A small sound classifier, trained from scratch.
Data: trained on acted Russian speech (Dusha), 26041 training examples, 147.5 epochs.
Rows from block 4 of a small sound classifier, named by matrix and row number. Rows with one number belong to one channel. Each number is 500 + 40 x the weight over its row's rms, rounded and kept within 0 to 999. All counts start at 0. Numbers have three digits each.
Before each channel's rows are labels from the 100 clips, of 14848, where the channel reaches its highest value: "strongest on" is what is common among them. Only what is clearly more common there than usual is listed. The data: acted Russian speech (Dusha). In brackets: how many of the 100, against the usual share in percent.
# convs0: first width-11 conv (model.blocks.4.convs.0.weight, 128x128x11, each kernel summed), inputs 0-127
# convs1: second width-11 conv (model.blocks.4.convs.1.weight, 128x128x11, transposed, each kernel summed), outputs 0-127

strongest on: emotion: angry (63 vs 18.1)
convs0.9:560492510556475443484467486556492509547509470446562448498545481525507375480552465486465469463419537447444472546484512525446517510517424509436554501521488468508492501474467513513469489508508519476526585482534558471498548449517540483513501491548573430478585525461475515503434489507460441534502454618437569462505560533422484477467499503488497486534528415479528489521489515466535535484480
convs1.9:472457488529437547478521546500579505541498455488472485506493486452503447498473547410472513475498455446489489539493536479537511476505466475489510428458496594517527543492438493529452434515493470504464494551463458491512466470538505479451460433523487488525485410527465488505533444472415558447486466608401504468477492457536498520399551477451474548463522522450571436530455543529454499519495

strongest on: emotion: angry (46 vs 18.1)
convs0.81:482512552509438514509587574474456464486449556468496499581487493475531543446407558505484446510519508525465510490539467546444538416472573461481455499524573521451483461546513429548437511441473494469480531503490518482513470586503422455515556422552510521505506529481537537473518465462495478459548439529434506453459456462498436466442489488486531559499482478520572513488488537517447474503537
convs1.81:543499514466457374474439503554526514544480436459461555505458553532466558511459523562500486403504556542438526502446529555490433479519507431463539476524502468541412464532480483487445478456482492472544461509485472499520483466447450483526448511482493515449487537471444531491516496513523454549455472416550472560531460470451463562491472438514479464470525579524475529483532469526476536446438

strongest on: emotion: positive (42 vs 18.6)
convs0.117:513559541498518477506471498443492416440491444438440450456535460529484512514517453482518483463474520430514416447453494511486472410483460459415450504488434449539446482473541523465499470532451480542519433527510485493483551489461460449510472538432420493471583481521531452523498507470448466478513529438533489514433496563456500491468547529500508415454485466440474490413449491465449508475500
convs1.117:481461523545517516495478577494532499489484504492437498467546517575441395461456506490584519536462389550515539490463484525485495447547465519533520548478524511471510470469563506470507490404469539455537521469457539472488511486485538459535560453437478479503440525560520482557456507460519482486569463463596532519487487527532495461556503509487483465554473459575499596516478508508395476496497

strongest on: emotion: angry (47 vs 18.1)
convs0.51:528491544526528504550469553479475538477467511517452521596502464472504475510487538484451525455558515458477529566464487572504453509451421497428488455510547485479470549520452541477539501572510527479592553545489536484526482454486506455491551474505542453519537440420498514467569489534453500538418459523615470460518495421513490561511531508512521489472574540515453519521420471537466531484444
convs1.51:528467529550548519485470515550586542465511470570389574484451481434510470528506512497533530513453515446483497507523463528479504552607522470417502482511512549565547526487519511457476460502528470453544440498535509521479490480496497490509464428531495483485554544459503579513499505444518506512495474542532516496547477539470516422492586461441496531452472511603587540472513433555463493443497

strongest on: emotion: angry (77 vs 18.1)
convs0.40:548517519582458500498386510589507548541498441478491444554486509506505414519532548499472480424494487463514534536499437545464513506509489455494536474480480514489464528519506436466501388525514470492537592526513404483442535430471540477450469460511529449520476503505457521439476511481514491519491451580436461467510590454468555434499493494477518511512496484478530492536484513497559484579460
convs1.40:490469473549441578457528544470558483550502493477505498530502488489486464479469571432548484512510420482501460507491563421518454458523461538487492428468445603458511516493445511518499473508469511504451507513516484502529439511499488501447466442499483513506530467507480504456522421493399495433562480594407495534490475516521539507429531453465445597485463487500558430529507564521492481551482

strongest on: emotion: angry (66 vs 18.1)
convs0.92:480470518524489487527485504555489514470447519491475467529449510451454505527468540570506503474514509542519483462454428467390570500497438527442531495506439583431503488573501403514553525437541469570525563481450469524503532489464512420513553522508552485501464496495484501492457519457434483486512471558493529414475546519516467427403418520478526484515530498505502506543453527569489515548448
convs1.92:481508506562493456507455520494528541439541465450433490502475460467479449491482534495483570502549517449527518551467529534529448541570488429476485510476458467495463511579499541457449465408532464452545440480543497595493461420533500496469413426565474476497491464538476530506579436500488531450513427562490486514468503468532474489522549478449498560427477466554552439508509485479515499537466

strongest on: emotion: positive (55 vs 18.6)
convs0.104:517499494455487414528505523526502549460540458457478535473467547455483476467548513509487466533477544512606503571544476564446539462521437463481489512475519480460519528489451414496521506506503490523513528572452397466522588479510448445489513468544467574521508492518522473511487461507455467565540521480485511458517552527486508453379532526441480472465427566488451498427576538532532487508522
convs1.104:563436566503417456499456466528519525500493483478525544467549556522451554479503553471538538534474554515510437501442504546478450499492494470483501484523529470466496444487519555478386492434476459493392489489452418497520489462474473435500529510482483549495426545449494527581519448568466462508472454532497523487488472459494440473539487439479413510468522388505444508486506511475484482509452

strongest on: emotion: positive (44 vs 18.6); emotion: angry (42 vs 18.1)
convs0.21:539500527512440533487394458499494477549533491469490523500488445452571543539485540519477469523538539574554459448463484509455475539511491533460500509492477466504509533500508561541450530429421394481466492417529457515495560600491463524518501548563471484477434575462456538509471433555480484480485472489537494493357476511544523456507496505533528536510506465501492512512468510484475424461513
convs1.21:433525566543454417492427449605515512529472524569429562490446527440539601496524554498467528427514495493480445564493513565531468474523505438514447511522494450549512533583460446501406484467492471487498490522452530462527528457488524455562575495563502493487433505525478513519508522432523486533462430567474486519537512541469496482483472470508515513442482485476500503472499448530506487539482

strongest on: emotion: positive (82 vs 18.6)
convs0.22:544510478483451470527464480555509554444510526482544508503491431454556508492418486582471533543501536519554578463506479532453415539452534529496480509463502517506435548518516534503538561410475514491439448535513464487458456530511482479512509478473520573550416527467535536521531469507462488520496462455565449506504495487503387528504456498547529418538576456561452516477435518540484474448536
convs1.22:473552504446535422500501411470511555452517535548458511498442498491567495552513427548460494494489506489495489499486425590470503523510537463403458498504502424572494473465507516484457566481495509502470541461522551555454535518498504504499524517537489480412446485468513517502499534515524440457400461442551469511482522553445493449467521472491442455490501569555466505457433423495557443497467

strongest on: emotion: positive (52 vs 18.6); emotion: angry (40 vs 18.1)
convs0.27:533498541403436529477464503466476476421508474509500536505503474519540528533521496515511494527462501467493458438449531507488519496461514586538454554505572550495454548479546440552511507466489493501451520461514505481572511513558478540561504565546444501569435484554436487474473516610546501585521489484465494524470526464485503508565560480451485410502450433503458554496486472409512525477554
convs1.27:539487530522507334431520441519487494491485520502443525467482520481496561468487541486453507476507547529501470543475540599475493494498545473457550511530541372477498506517476502482402471435479486473454489466486471478515505481523527460508556565515526528503453509510461512517530484533579520499407472513513470526515430459467418487525443458532488485415511437481516534515443471483520439508498

strongest on: emotion: sad (75 vs 27.8)
convs0.67:479547495505532447549472507517461475451436494487557409458449512483513455507496440499444522509508486528439449434446478461457518478459482432514511510525420502532507483493500452481571482421438416506476427446486493498467557511492421465531556436450544444497493461469502528490417505509544535476478500475496478566506519555510413466484457511493487481429541504494481410459440484455472451457480
convs1.67:431466508502550472466500522504520500442445498489488433537484492453469442538471428490454440533392454501474516484515417516467513465368457500533459520455487477472499497513501472529529501440472558493555500525521523493463470519557499509532528399452488433481470418532489408459505497481482502495494435396482495439481560451463495472506460480469503442543501515526509453518568486550495518474534

strongest on: emotion: angry (38 vs 18.1)
convs0.61:395593440503513465521497491524478476448459552536494449462478520456515466503461456471494515525551482504516448448467548431472491537458456433493468468509495474510484510494519508530551557416415511513465445456470557563491479532555498459542516539471490536487479488421437535472459450529529489485455453437490469568536506528442462423492433494523469555469509490547530398532454544537507476478488
convs1.61:507475479545517409427508484471512513450442495514498492529486519404451455534442447510480459525415434459433453511455422492474522457457473477534531503525535409472432527502479531541471499461444516517533479503527527480480471545541514536506491391471463448468535498492486477446504520499508568512462509458467471415469515420425500522514408487524531448459435509510477423534521469496510518517494

strongest on: emotion: positive (93 vs 18.6)
convs0.96:513489508453491467548476520451434531412481447484520537488432454424407468459498495550472555459526510478532545463510485522517431542455548489431411487498451455518460505526554450414501471453477493496491439513461448521495469454445525474457476549450461567420484544453537478456531450524447489548481545412524450526508438516487479503508486521532549454494515513559503522464486493536546529502451
convs1.96:449556484456512414555497498499466535437513488467511506543529473538497527533516513549498564520576461484504520482485566499500500467536506495502464503522433417453449489485582540541423556379428515524464512463534472507430498541439489570466525541557515525509484501492486527542474455502495468469526510472542518588504503512475544450565458487555469480490497504499423611478477515506465459521431

strongest on: emotion: angry (39 vs 18.1)
convs0.31:545487532478533422501398466489434424473492516485431552460404483422524482501474530454454451493480539538519432448500522453505520458529441488412525496458554496498494474500495537531451505479416527451492498438434583471491503521448514481501494488478401449468542505469466532503421429518434437447495501470479530515476476492481517507486525477474517454512463496459495499522448472444464472450544
convs1.31:475489513478498393487471422489493459480489477488457537498409515440484559503509475504398562439510516522482475562471477488508483456481500496462496456508570433508455456518518466473438487455472468495488457471417502470526467501479490497507453496514501493432438495497452449493468450436487522519467463466488479479429463482504444475485436434486536444522495474383489524517467411439453468409481

strongest on: emotion: angry (44 vs 18.1); emotion: positive (39 vs 18.6)
convs0.83:458618535450497462508497523585483500523531458463477507532434452527487573525539525502441418556516554520485490462454514473448492428518544578509505534469544503525483468510476505403417491527456485516520479488473481517444540547527423543529518520549480526433540474451530458536553448481522486511550473545453490505410542508536431495448546490500484466493457534505515539498493448411483488512532
convs1.83:485512541471421505480482481537496532482459476469492501524462507458517503522502555488479543405511526569451462495485511620495484429451523470526558509511554483562511463500417481528458452405481440489462546533491482401526527443494439497522555533495486495492467485464539455414489516398581510515482494567461480537496529534517519548445435507527465563489533449487491483523545497532463446489512

strongest on: emotion: angry (56 vs 18.1)
convs0.108:476542482554498534524517490538472550436454435482461543544512491484499493586506531546482438491539446470529491538500518515449511500493492567508447494562422567434443576547430469486501441464568443536435603538493461530529500471525540525489546477488513521524448477527494538493494499437507518514508476505453511489494569514461543397456503457446467522508442536501490532553519553472603492539511
convs1.108:517506508477464383470531530510540510566483489480505505502501502499496525477518554494478512496510527477502485518432534501470470475537479490462518439499474453490527520510445492546362423531468498522501490475503461465545474480511528461500519537517486562468439471443452513498527442563485484509425442585437474527533421432476446503447486492551448570443539434510602466485468490454523413514455

strongest on: emotion: positive (54 vs 18.6)
convs0.56:509466489431523492522502527524520583523470494558553504435491542502440486475481494490504464485409495535477466486489558430455524435437507448522508472497560446461502509561466544447506470484444458473390508451514574510564483497483455456489485399530509492478441504467409506500550487529513445501416459518464493456481482497504469484504483501405437495510428480483474457520465480458572508484441
convs1.56:408429486486504524484518419427530440492524472427513540527470482429484513499474437440388451514427493462487472525470436509495532549498493509531431465481477504495483499521523496479507488566526491534465462521493505520525498517467469507447531421533481505499459401453520473501498458488466520424553481477473483399400505453512488447489481457454492435471458599435486481509498531469523514511499

strongest on: emotion: sad (72 vs 27.8)
convs0.101:499516381506497527517495527502518469424456493545479401438499543431431524448481439498480426447469431540470555539524556481490471492429572445524499431556443508469546516498461485513580531492463464490481399493527526515467477532477481437446480424540498470457546500539490492470472424468458498461480450475502521528484468491453464439526433511519475519469492502495510499519487485514569539474495
convs1.101:443512433459504542515531459484446542413533514482538437552523460442471412516512469511431469561532488423537535468499485467516493504526520539503387505540468404465477554508524524503504549451520542519480448539531469530466504567554484543479453426471452490537522444464544551443508502488506491413503542440521522500467539501466445422513535496541504466558496529527503438493488548489492517561509

strongest on: emotion: positive (57 vs 18.6)
convs0.78:528547495462446545458535538464461563508502467419576518522543509486525516555454481522515526522521463477496483565451541506527488545527501541512427466444461448477480462491475521458460403463585544447451509540504452492503432494513483494417513521449482500540472478472534468592528508480470491516472534466452453478500485580472496465471511614505520498529542469436444489513555484464596547474541
convs1.78:457503544514457470507426467521470411502443447458487474453570464503526516471527469479463503520503538446517473453458486423439471502475498543500476440491533439538461571537539516522388520535433465502495448492495418514506442536434456479489472540486501478494474522490491533494478425509462507449473543495479498501526479522531487439538480515503423483423482449504447529425403497480458424484426

strongest on: emotion: angry (96 vs 18.1)
convs0.100:482450529555463472548475496496504502446443515509369483568476467443514439471447531519523508434482478470491529498458461497457459463517456495506510456482499367499498503537399495471452447437500465565507549442511529504457505530457491456514495518523541486496542522540480599408470540474535484483470497574490506483481490507433500431472530498533522532442523531538468489499442509510450428518459
convs1.100:494507501498512493482541495497546596448522479544388499525450476467523426510436539493539464540541435445515531508507550525494489450551492469504468465497578482481542561500482470468495500455532574456522567466526557507525524572514538477544564461491471503468497459496467536443559478525449532491481520563465517549499609503444521485481545453561505582508503536587552467508498470558488474553469

strongest on: emotion: positive (74 vs 18.6)
convs0.63:585498491415452489522442565507494481421489529498528416456514510458469500448484485450502530483439494529474482469503493485456432492531473449462438506478493458520439494506424582487472460492472538522461431512503496430476517465472540429471487556389431513494536510451477496511485496471447491506465491460574470450510421496517506608487506524482497449496544552478445486480428531473510508431509
convs1.63:510545487502504492565458546521475533486493512495504499511515493543524490517498467564514565527508467454470521472451448486398505528518485484514476510486543518456446422468631474501514534499496505506504485466567511540441531538525503518493496540432524474515501522477532519553436534482533464503521463361632537533487492497514471513553494502509537411518466541525422602500437485510448534452511

strongest on: emotion: angry (51 vs 18.1)
convs0.37:470488489533512525520486446524525578500552371475499516540506493524488487465521494511440481540535496452521561511517443506527553479477478477460415517518430557511485498503450485439492451514515450498506524508471460518517518467462488446473513434524495541460441431486534461496504515465486536516515450447482516498474594556497547503479504421522464493579436504538590533543482568470581414482409
convs1.37:467504490498493443461500458509547460545522434438452489484526499477520521451514551507488550462551459517473458545511554494520488482507485485496544482475431523482540480549550528568414472470448493479456506465505487504557445441502508492482482480546506503446442472477510507505509416492469482499452396623532468531474522452514445503488490408414450573469544420483566479506498485493496410527440

strongest on: emotion: angry (97 vs 18.1)
convs0.68:452434531554504545512455502494470526397494533520426532502500438452479505539468509461571499457469468463455517472413532513473464475542488498474494450488504420512482520535432470458505432441512476446536589439518533503396485499454487474521523479466446510559519501466475537456520465480564463434527496519513536510472543520486555404503525461479515497505508591510453501507428465485447447477449
convs1.68:474508503470517462517535512550547511491527485569396494527468475504477412518462533502543487503529395444501481541440590485485530428601533483493490469532533434501527539461491507477501463483505529475530504490494543481526485492470498492500482533523514527502597500428485557454493474523536461473504541579444489534544501520486470453458524447578461590435490476559562433488476497538480477551421

strongest on: emotion: angry (45 vs 18.1)
convs0.6:544487546520528510552447520430442538504484517471483566549452423441518547579474486474482438496452511480535548469495490535435479445511439499488490498488571483489475400503461520468484493520488514493532520573497563537494463534431472532451399538517398457490463510463554531503543467487557527481519459470438483477469521508499512505520520567443541431489468555465440535533468457509476572458499
convs1.6:434452617469505411507487405522509506508509494521403587489400489436519559531452536492396541495518497479520530543487542528517489482566497519463494467527591433534462499489500478455500531470484481475529440509477496515542474497490495499461494517558539499461523466472467526494475485433548522474476486518523486495496477468567438457490460374501489505440485479470520520509456473478457440470489

strongest on: emotion: positive (53 vs 18.6)
convs0.111:489519471462494528506473516504483545488540533477530427424474511442415472418496501496495509454503507520540527508479583469525339531525476446382475459510442484512490496558532514486554499547452463502470482502478477464477453485439516440454467512518443542409504519449522513530452479498470475486479561488546491464495456552491502541507464483527525462464528525548565465499431499529549490418477
convs1.111:471554514424509485541470401459423494527529522403481521440524485535527512512504470553441553484563474455512505440482466460495515519524522508539431514471480459497468492478609502523489532485504447517491442460468490555496463514444484558470456489550454481523532530503556507580478504437502452488528540449618531538432515526527458441553480466499497429542511539488447566526461514466503536483484

strongest on: emotion: positive (59 vs 18.6)
convs0.106:491439416451488484433497465552547516497439581510479450461541446520513500493522499504464476436452397503505454556456514506567467450463540497518482506546407503453480482488486495431508508537466478466414468457551459480440460463440494559456488511474465468481474540450445527526466509536462473447440493522486457486509475467498426512509451519439491485455512468542445466506410484515421489521450
convs1.106:472442435470515527510502632443488453493499476469447425503486461495464409460467503511504434577398463512506505446429474589469506511452481504543460467496436514484470562477474514472528528462521480508443455488509500532428475543511468492492550409455489422535483491501510502440474488497441516539524486493500510427491456500507506461499507536388473506495503540479490437522494465521530512568515

strongest on: emotion: angry (82 vs 18.1)
convs0.62:521501532500393441572399526535482534395500503479504540506484475433488429463501534489493451485513524475485546514485490491477501457507484530490435456490504425562464479442438453388479489445484484488528495482436464489438516483451529431463480532477420557464481507461524497421501488419439508510446533506502471530476495544499491446484509516507488494502490547471516490573505453535497495532397
convs1.62:477507411501498491485491509517511506439534483550465458525548526544530442488525568518555588505571414445520519502549508531488513502548568510504461537536482443490572556500532531528472520388456548500537579436493520467472447464487488514531496504505518436480525515464496521424505492567511491499506561565495491572520553554518460418530557490512544528482463445531541492509470498553494402527499

strongest on: emotion: sad (87 vs 27.8)
convs0.79:478511455459532465441501481516508515547466513532496509445462469481490503519525502478463466479443486538541456495435462487467437443480533514470559522498495534504488457418480579516469461523536434500527446444427535455441491510526462494397398409516530423523512486463492480497492494477464536508389468489506498440461483454475471512535539524557449551431467491483477398518473471495518568493450
convs1.79:523503496470469502537475548509402540479486508487542451509419541468475508471557493507486524519480472526491484452503445468466534497397498539540476547542458520539496455476522536530566533464490460563509484498496437507400491493540497490458575511427505434474515537568556495491468556482532474606476520475547474468478431576510518468527473544519566449522442503551434536501470485521453567471568

strongest on: emotion: angry (48 vs 18.1); emotion: positive (40 vs 18.6)
convs0.3:476514459491434495520532562534470577476447501448460465494480497483483467456497574573467504514549543502510547503496507567483568465503470450504496494527477553475437478482470395494474474455499491515406513496479365526464507528550472432576506522460560544472466458438398501432498518441473480538513446493505484548539513492483512457477451434444470471540487519514470494506503485482475500557441
convs1.3:442479503436462425479431460471476518484494487542442536515483494491459514504508500491500444470507539491511499566475556596504456480530510431475491463526486388520532495545477507445430497466490456503522547467504458518448466469468545453423516489555488599501471520429491558495535410477549463528483435524488461511450432514490444431513487467561453540430455484540539514505481517476535458555465

strongest on: emotion: angry (61 vs 18.1)
convs0.86:453487477547489490479497472536458519512429542533475561551505518435503501520514461472467421487479440563423477517461451523472502464452485476562477441516459462454452523463444430472450437496516437499486594462487472506503483462508451419528493538443449451465434536524535471445494473529546474493446450445433453496523483564495552446471471486430497534497500493496444469503515502386503458522488
convs1.86:483532430380488430471534478521422488522498408548451434498471442487506460493452540483400519513534503476540468540445485546558492535462489508467497452469429367552521528491493564435498467464517494476538487511493488508471454460430419433466499509485511464472484482493513485456510512432488478483507449506455463520532436523552467462534472457482492508488517480549532477472511496471517484580478

strongest on: emotion: angry (59 vs 18.1)
convs0.116:424463530495491500512529471503499495540489437536490566503465445467531467543417496502419439473506521402421489567492524543499457547493418501459477479546574481481484529511470509496527451533510507482514558545548498504451408502445551519472453453475481511539469373528509523567508430501586524469499501509541517465498481494484520519457477449505472520555528557459477515549532550563473458489454
convs1.116:448456550468509487478448468540566527547544483523391548463486478427509508514521521513439502437497487487456496545496464521533488485565518461439501432514542458531485525512491489481481475548534499452502462490451522457558450451452541522486446477578519519464552492463481494486454443443521493489441442556477474474495489474538421461438516403469482515465509453506576476446440447467521432481413

strongest on: emotion: sad (63 vs 27.8)
convs0.120:489485495490516615506487530599503616511569527486497473541431518496408469461487504496517525475512481495555527468517454544523540501495498419510434471470453496570492539452496549514529592534522458466475483452471466529528528532500486522488494506511538478470455465519514533469523508456458497519478452550451516498548497505500473526461420436479500553526497450538502396597526456502543463431447
convs1.120:387503430492556574519514403488525500466529515533474443488476504464502461472474548489475521523480457405479493520515508472496503474550485467525413436502427505465511581465509505485501508497441492479539478501538507543519428528485469533475501440494492451549519510464544537474515434466504448472493462566516495459490518463455469358524517471452477563468491542503537451504501543498559418561463

strongest on: emotion: positive (54 vs 18.6)
convs0.2:496509496445455540472490462451438500536547531477432524450498520444488545593564500527511406457457519551489490444508562455495477524447518439500523534514505495482524398426470551497483497505464455449475419445414562519480448541547476478479493489504469513412531513470497504523528521510493523463479524553441520452429480472559463476553479475494472528427446479475535495552469447476427505475485
convs1.2:537498511515499539517464445495380537451500507538522469479454537459489511481506501543451515458469445485442487481506420468461544525489540498488481515497581446495457477387540472480554525425497534478464520441522494490494488498550549507502548529456507485446471547554540520487417545482554477566495507422569468506500515572475468455570510494499559419595477496543448478492484449492484546450510

strongest on: emotion: positive (51 vs 18.6); emotion: angry (43 vs 18.1)
convs0.113:503490448451384453479456528545525596499446481517500435498502498475391524500501532516505469498497490509494514481484483456530487417535537554479499491539512471527535492449449427561439406484479464518524561457486427498456516514539487452539468511481468550449485495516480469458519555514526540515560472497465524499506472493527554459475438474519449482531386518555531536487521511504470399497427
convs1.113:463466462546514465485439502499479454450526446534387493488494424495458468496491533454500498515523448495540492486474515541480489418562495459489487481496429434418530528534486527441463496426455448448496516474477448478455474457498476445416568468515483578505497513442553498483498452467481496480479430546475477505475487504478398429497508457534454539475425475516545481480481466449525407523474

strongest on: emotion: positive (71 vs 18.6)
convs0.4:573539556448469505478534576515543509449483417489508515499468530472470543480534471547477528440485473501502529556538529498527502459553478448469435504550374513517457538561485461486516484480494477527579448499473441502526497540409465453449506466479481569512491462472539465471513487470485450554490514417550451518493513563537528497430426528468530432498512507586514564498532537531541449496492
convs1.4:536497489542476395561470522521451457481494527488450508483546523520447511476516511525552513502519532494461473501435515546463464491494500504507520456504488427451518519522524534503366527432457443498520427510475465499471505443444477479523433446500468468485549571506447522533518468578522442543459468558498514514533461495456428465530452454467492567462499421508466482489481522443464495495370

strongest on: emotion: angry (72 vs 18.1)
convs0.0:460478508479456510511442515534533484478473491527463456469456538491414543435475461534502393448496495503519521490499450513494487363483561465554462495505432494551445534500452416491479436446495496494523543449511480480456566533496474434520483446506505477473509513496491482463524515463478477531475474570403507538504520481518519436436376478438469469463462513526480535495554503478479433526521
convs1.0:483527441497559491500521486487501443406532488497461483489487495449458409474488477495519522541572422496511516505464538545518505431515513513500452454554460411436488535469509551502501540404477525512486523514509516526512450520483479457498498447517464513538543553499547501440534382487515424536493526519499448535462507502517438398556498448523514560441467503483494513502499541517477402553425

strongest on: emotion: sad (72 vs 27.8)
convs0.69:513513443475517530431455505513487515481516539508488430445484496451467442508481424540427539518473424507483529458535521456486519518528468451485450460457474462569507543447491520469463580464479463477515461524448451536453454502481463482435470421426487442493505508412480456404561498517481453530450507510449471450542475451487447519519464489549511498440490506468435448556463465577477525519448
convs1.69:532489427578500543494470518497430521363492511479534447484571487526525468497476570547486513535460435439481524452490454503474472559442510481494435520519470509423467513465544525520523559370540495512442485473550485531441504533563516528537524509429453433533481515534493505457443517527485503480512454503529524473509521534472489492518561557464531479534460503547478436521481511487563511544572

strongest on: emotion: sad (71 vs 27.8)
convs0.98:444483425526532562537423449493495498446450564545523443460469507459487511489491429487463476500470462503537511466467482453489490507485494479515513453471425515558526516524520473456557513517467500493528480517507411437460427505452455527439451483448488447485500549425507494402556563529519504467414443496475445475527495431524460503521500536439536445426471460464459469514437463515522542465449
convs1.98:577502499555509508523478512492483480459489476488513472475547480513499497492485482530487430585480529464460517448512387519504507550405507470532403519493486477477433507500509509507530552514536499546475477520543462517399517545494487556506478371486470436550520487591503514422492512513481493487523463419541491435453505463503521513521540522402536405543502514540477489532522568486504487510543

strongest on: emotion: positive (46 vs 18.6); emotion: angry (39 vs 18.1)
convs0.1:516560519483430479525501514543500515444526426448513546485497477502484553554540491537488431514477507460566528437492473467544533468403561576459421537539461524555429513512478489464550401429442502498445473517535465534497455522507512526468532524448496534553513527559487498458561527435563479481553538477541480494508549505492531469489469457506505450564463463585520536514460501448522494452449
convs1.1:504507527539484315481489498517551451518484420518467521512507534537489514491489509494526490473524495504527508523437554559504467478541502457509558516530496374479492485547506489503337439451477460470522465458436487479514493429518517478493501503533493526498465550526493506540517472491544487526394468538512473529512486465484443490505467451512480506439491436491528538489518484510489420507445

strongest on: emotion: positive (48 vs 18.6)
convs0.66:490512522532524516535496503523527519493472389525519529519512485500482559527527465474412507502526537390498543569509466536522481543496481540389499510494493489527540535497492459493519468510497460475531512564544457474444519505446527548471512470464454544498454390546507517541564443381530459515552535468560525503478515563507562500463455463513485532567505552497539554478473562530519530477421
convs1.66:411509538398476441523463475532513431550500426469414573443508533497482550466536504511503528423525499522485474535422514520518451426562504486512495448503472436537474477494510510490432460515474440474536482507424494483481458420438534464486474503553501531501519524474508482502458440456504453496444484539486492490473442495512478425502457475471453532452528403471533520478504478468458446525416

strongest on: emotion: angry (51 vs 18.1)
convs0.121:575485465562451513546522477491500540567556459416492505551459508479480420459501463537533489487536515524520541468524454448460518553493490500469457446471465374525543485484446488453485495445530467482419454471451493561516495490529541545532498520523565512462503527492492494480549475502521555489556512607555533436474488463533433446443443490523549533452472503522502458524452518538515547572542
convs1.121:425504447452459511485451419450500476464460470496517478528468494489508409493405539467424541441459377473514456477508488521507498466522485483460434426463473477472499469515447462476542466449454545446529523503515472503484465479485440490476522469460497470506437478491501477441494458502458487448486493541417472472492547457429446449404515482458452531521466484465516415520520472507556448521501

strongest on: emotion: sad (61 vs 27.8)
convs0.71:523447416495537469499495509492528526488507466456529483549510543502494483424542569459562455493470607544423495439467518495460501499503421469515494524502487491485548455523464496502523579475541493468449586438481538519560523487536479518550527472515482506397479531431529512485473442534447480486470429525461539502471471463561461556474432474489483466454532499495603464472530507547546520449557
convs1.71:451526464582520459514493540496535525442555493566451461565409524458522442512515506481490562502469485465528486516560374529470507543478529459531486505546443519485530470513530543514444420484458480533525524536501474484515491487479456465522454425506450454530520508506549533429550452456540551487526416466532537428444499435500465490466474447469569440502518563470498428559510491520499502499487

strongest on: emotion: angry (61 vs 18.1)
convs0.17:516473439567591510523479485517580479430451424497523457545542592521490502521461535547476574519530517518495476470474508579505479545485442524486493478518491482444483505473462539454559544522517495513528556466552509436486538530488511479501509536524592433536530527501484577433463490507545527465491484433563458469522540535491611507499526511463497498472572489524494432484450465487530447435555
convs1.17:495506504478471399504474555525577527554495468524425475468475443491535477508516469485472504527525488499479447522422546481485481480570461435490557472463479513512522474589526505497338457537489510511507447484494471499513526468468517490485488473526497494489444403449465523498513497495460442468478405520504507521569462405454483549462490501484471500438465567475548511501480454488451455468431

strongest on: emotion: angry (40 vs 18.1)
convs0.94:500502383520463458437538473564537532503452527483437504472471567479500454488465448521448479503537474481424548500486446587531464466499505536523468501538493445547422567506532537510504501484424489475505470530506478500586449428515429505537544501504498479481508483410433475521483450491543470441454469495509516513511534530557439526511499451500419526542501384504512529504505468524474472477566
convs1.94:540470450491462405479448466474460457482453435553415392484524499502489421466457509497501518513424499559459500455431538551491487435520517466475502477524466459496440491491487509506494430427420470459533495484494508459503524497482494478512513526407509449525472526541521447441528510491526458506462439405517492509542475482507442506440456481511487484436467490498458524522461452517550413522429

strongest on: emotion: sad (56 vs 27.8)
convs0.16:517492408552450499517434545456505433490486467473467333521467525480477471451494539520524503498466503557493458444474442520419490558490440450534489513511466512556494435460474506478545498517522453491474521477459476469494536447491457491472487521459466420425442508475487503489417519512489506483470524508529478534474455478530512526442460526446551476410512481510502385499472467480449540474503
convs1.16:441511524504483535528502547532520507500489498541497450614432482473546433508469492518491485542460434474493530476540455459463506541418480487561468482479469566467553520498600495532511513494509541541552490522558503521461504517535481482551492433471490443538501393537499562519540505478479520453581446482485535479491585513526497507411523509463509485573499579504495438494561535572495531542560

strongest on: emotion: positive (62 vs 18.6)
convs0.127:487434433467561443489526427563525546536463489565595460431523562512448550497495554488516461556472481516502521478476567489483502449485536496512517508457504523472474506525535475460547489529477512489490543443521544509490480525478490442525516416502442501437415459434389484478465489533455486484410494496432514510528511536478537437524509465455411546508473439494535456532491528525556477475461
convs1.127:416443528451514520480505370485495463485488461440481546463457464411489518502497476440369479510451505460484493521486459489491528544509496497515430486521478495507507494535532492512483478555531473523472455513461520506521514522485475521452495449566464499506491388449532480522487453442500496421542467473476497411382483483529487410498492458489470469478472575454486471522457486454485540484469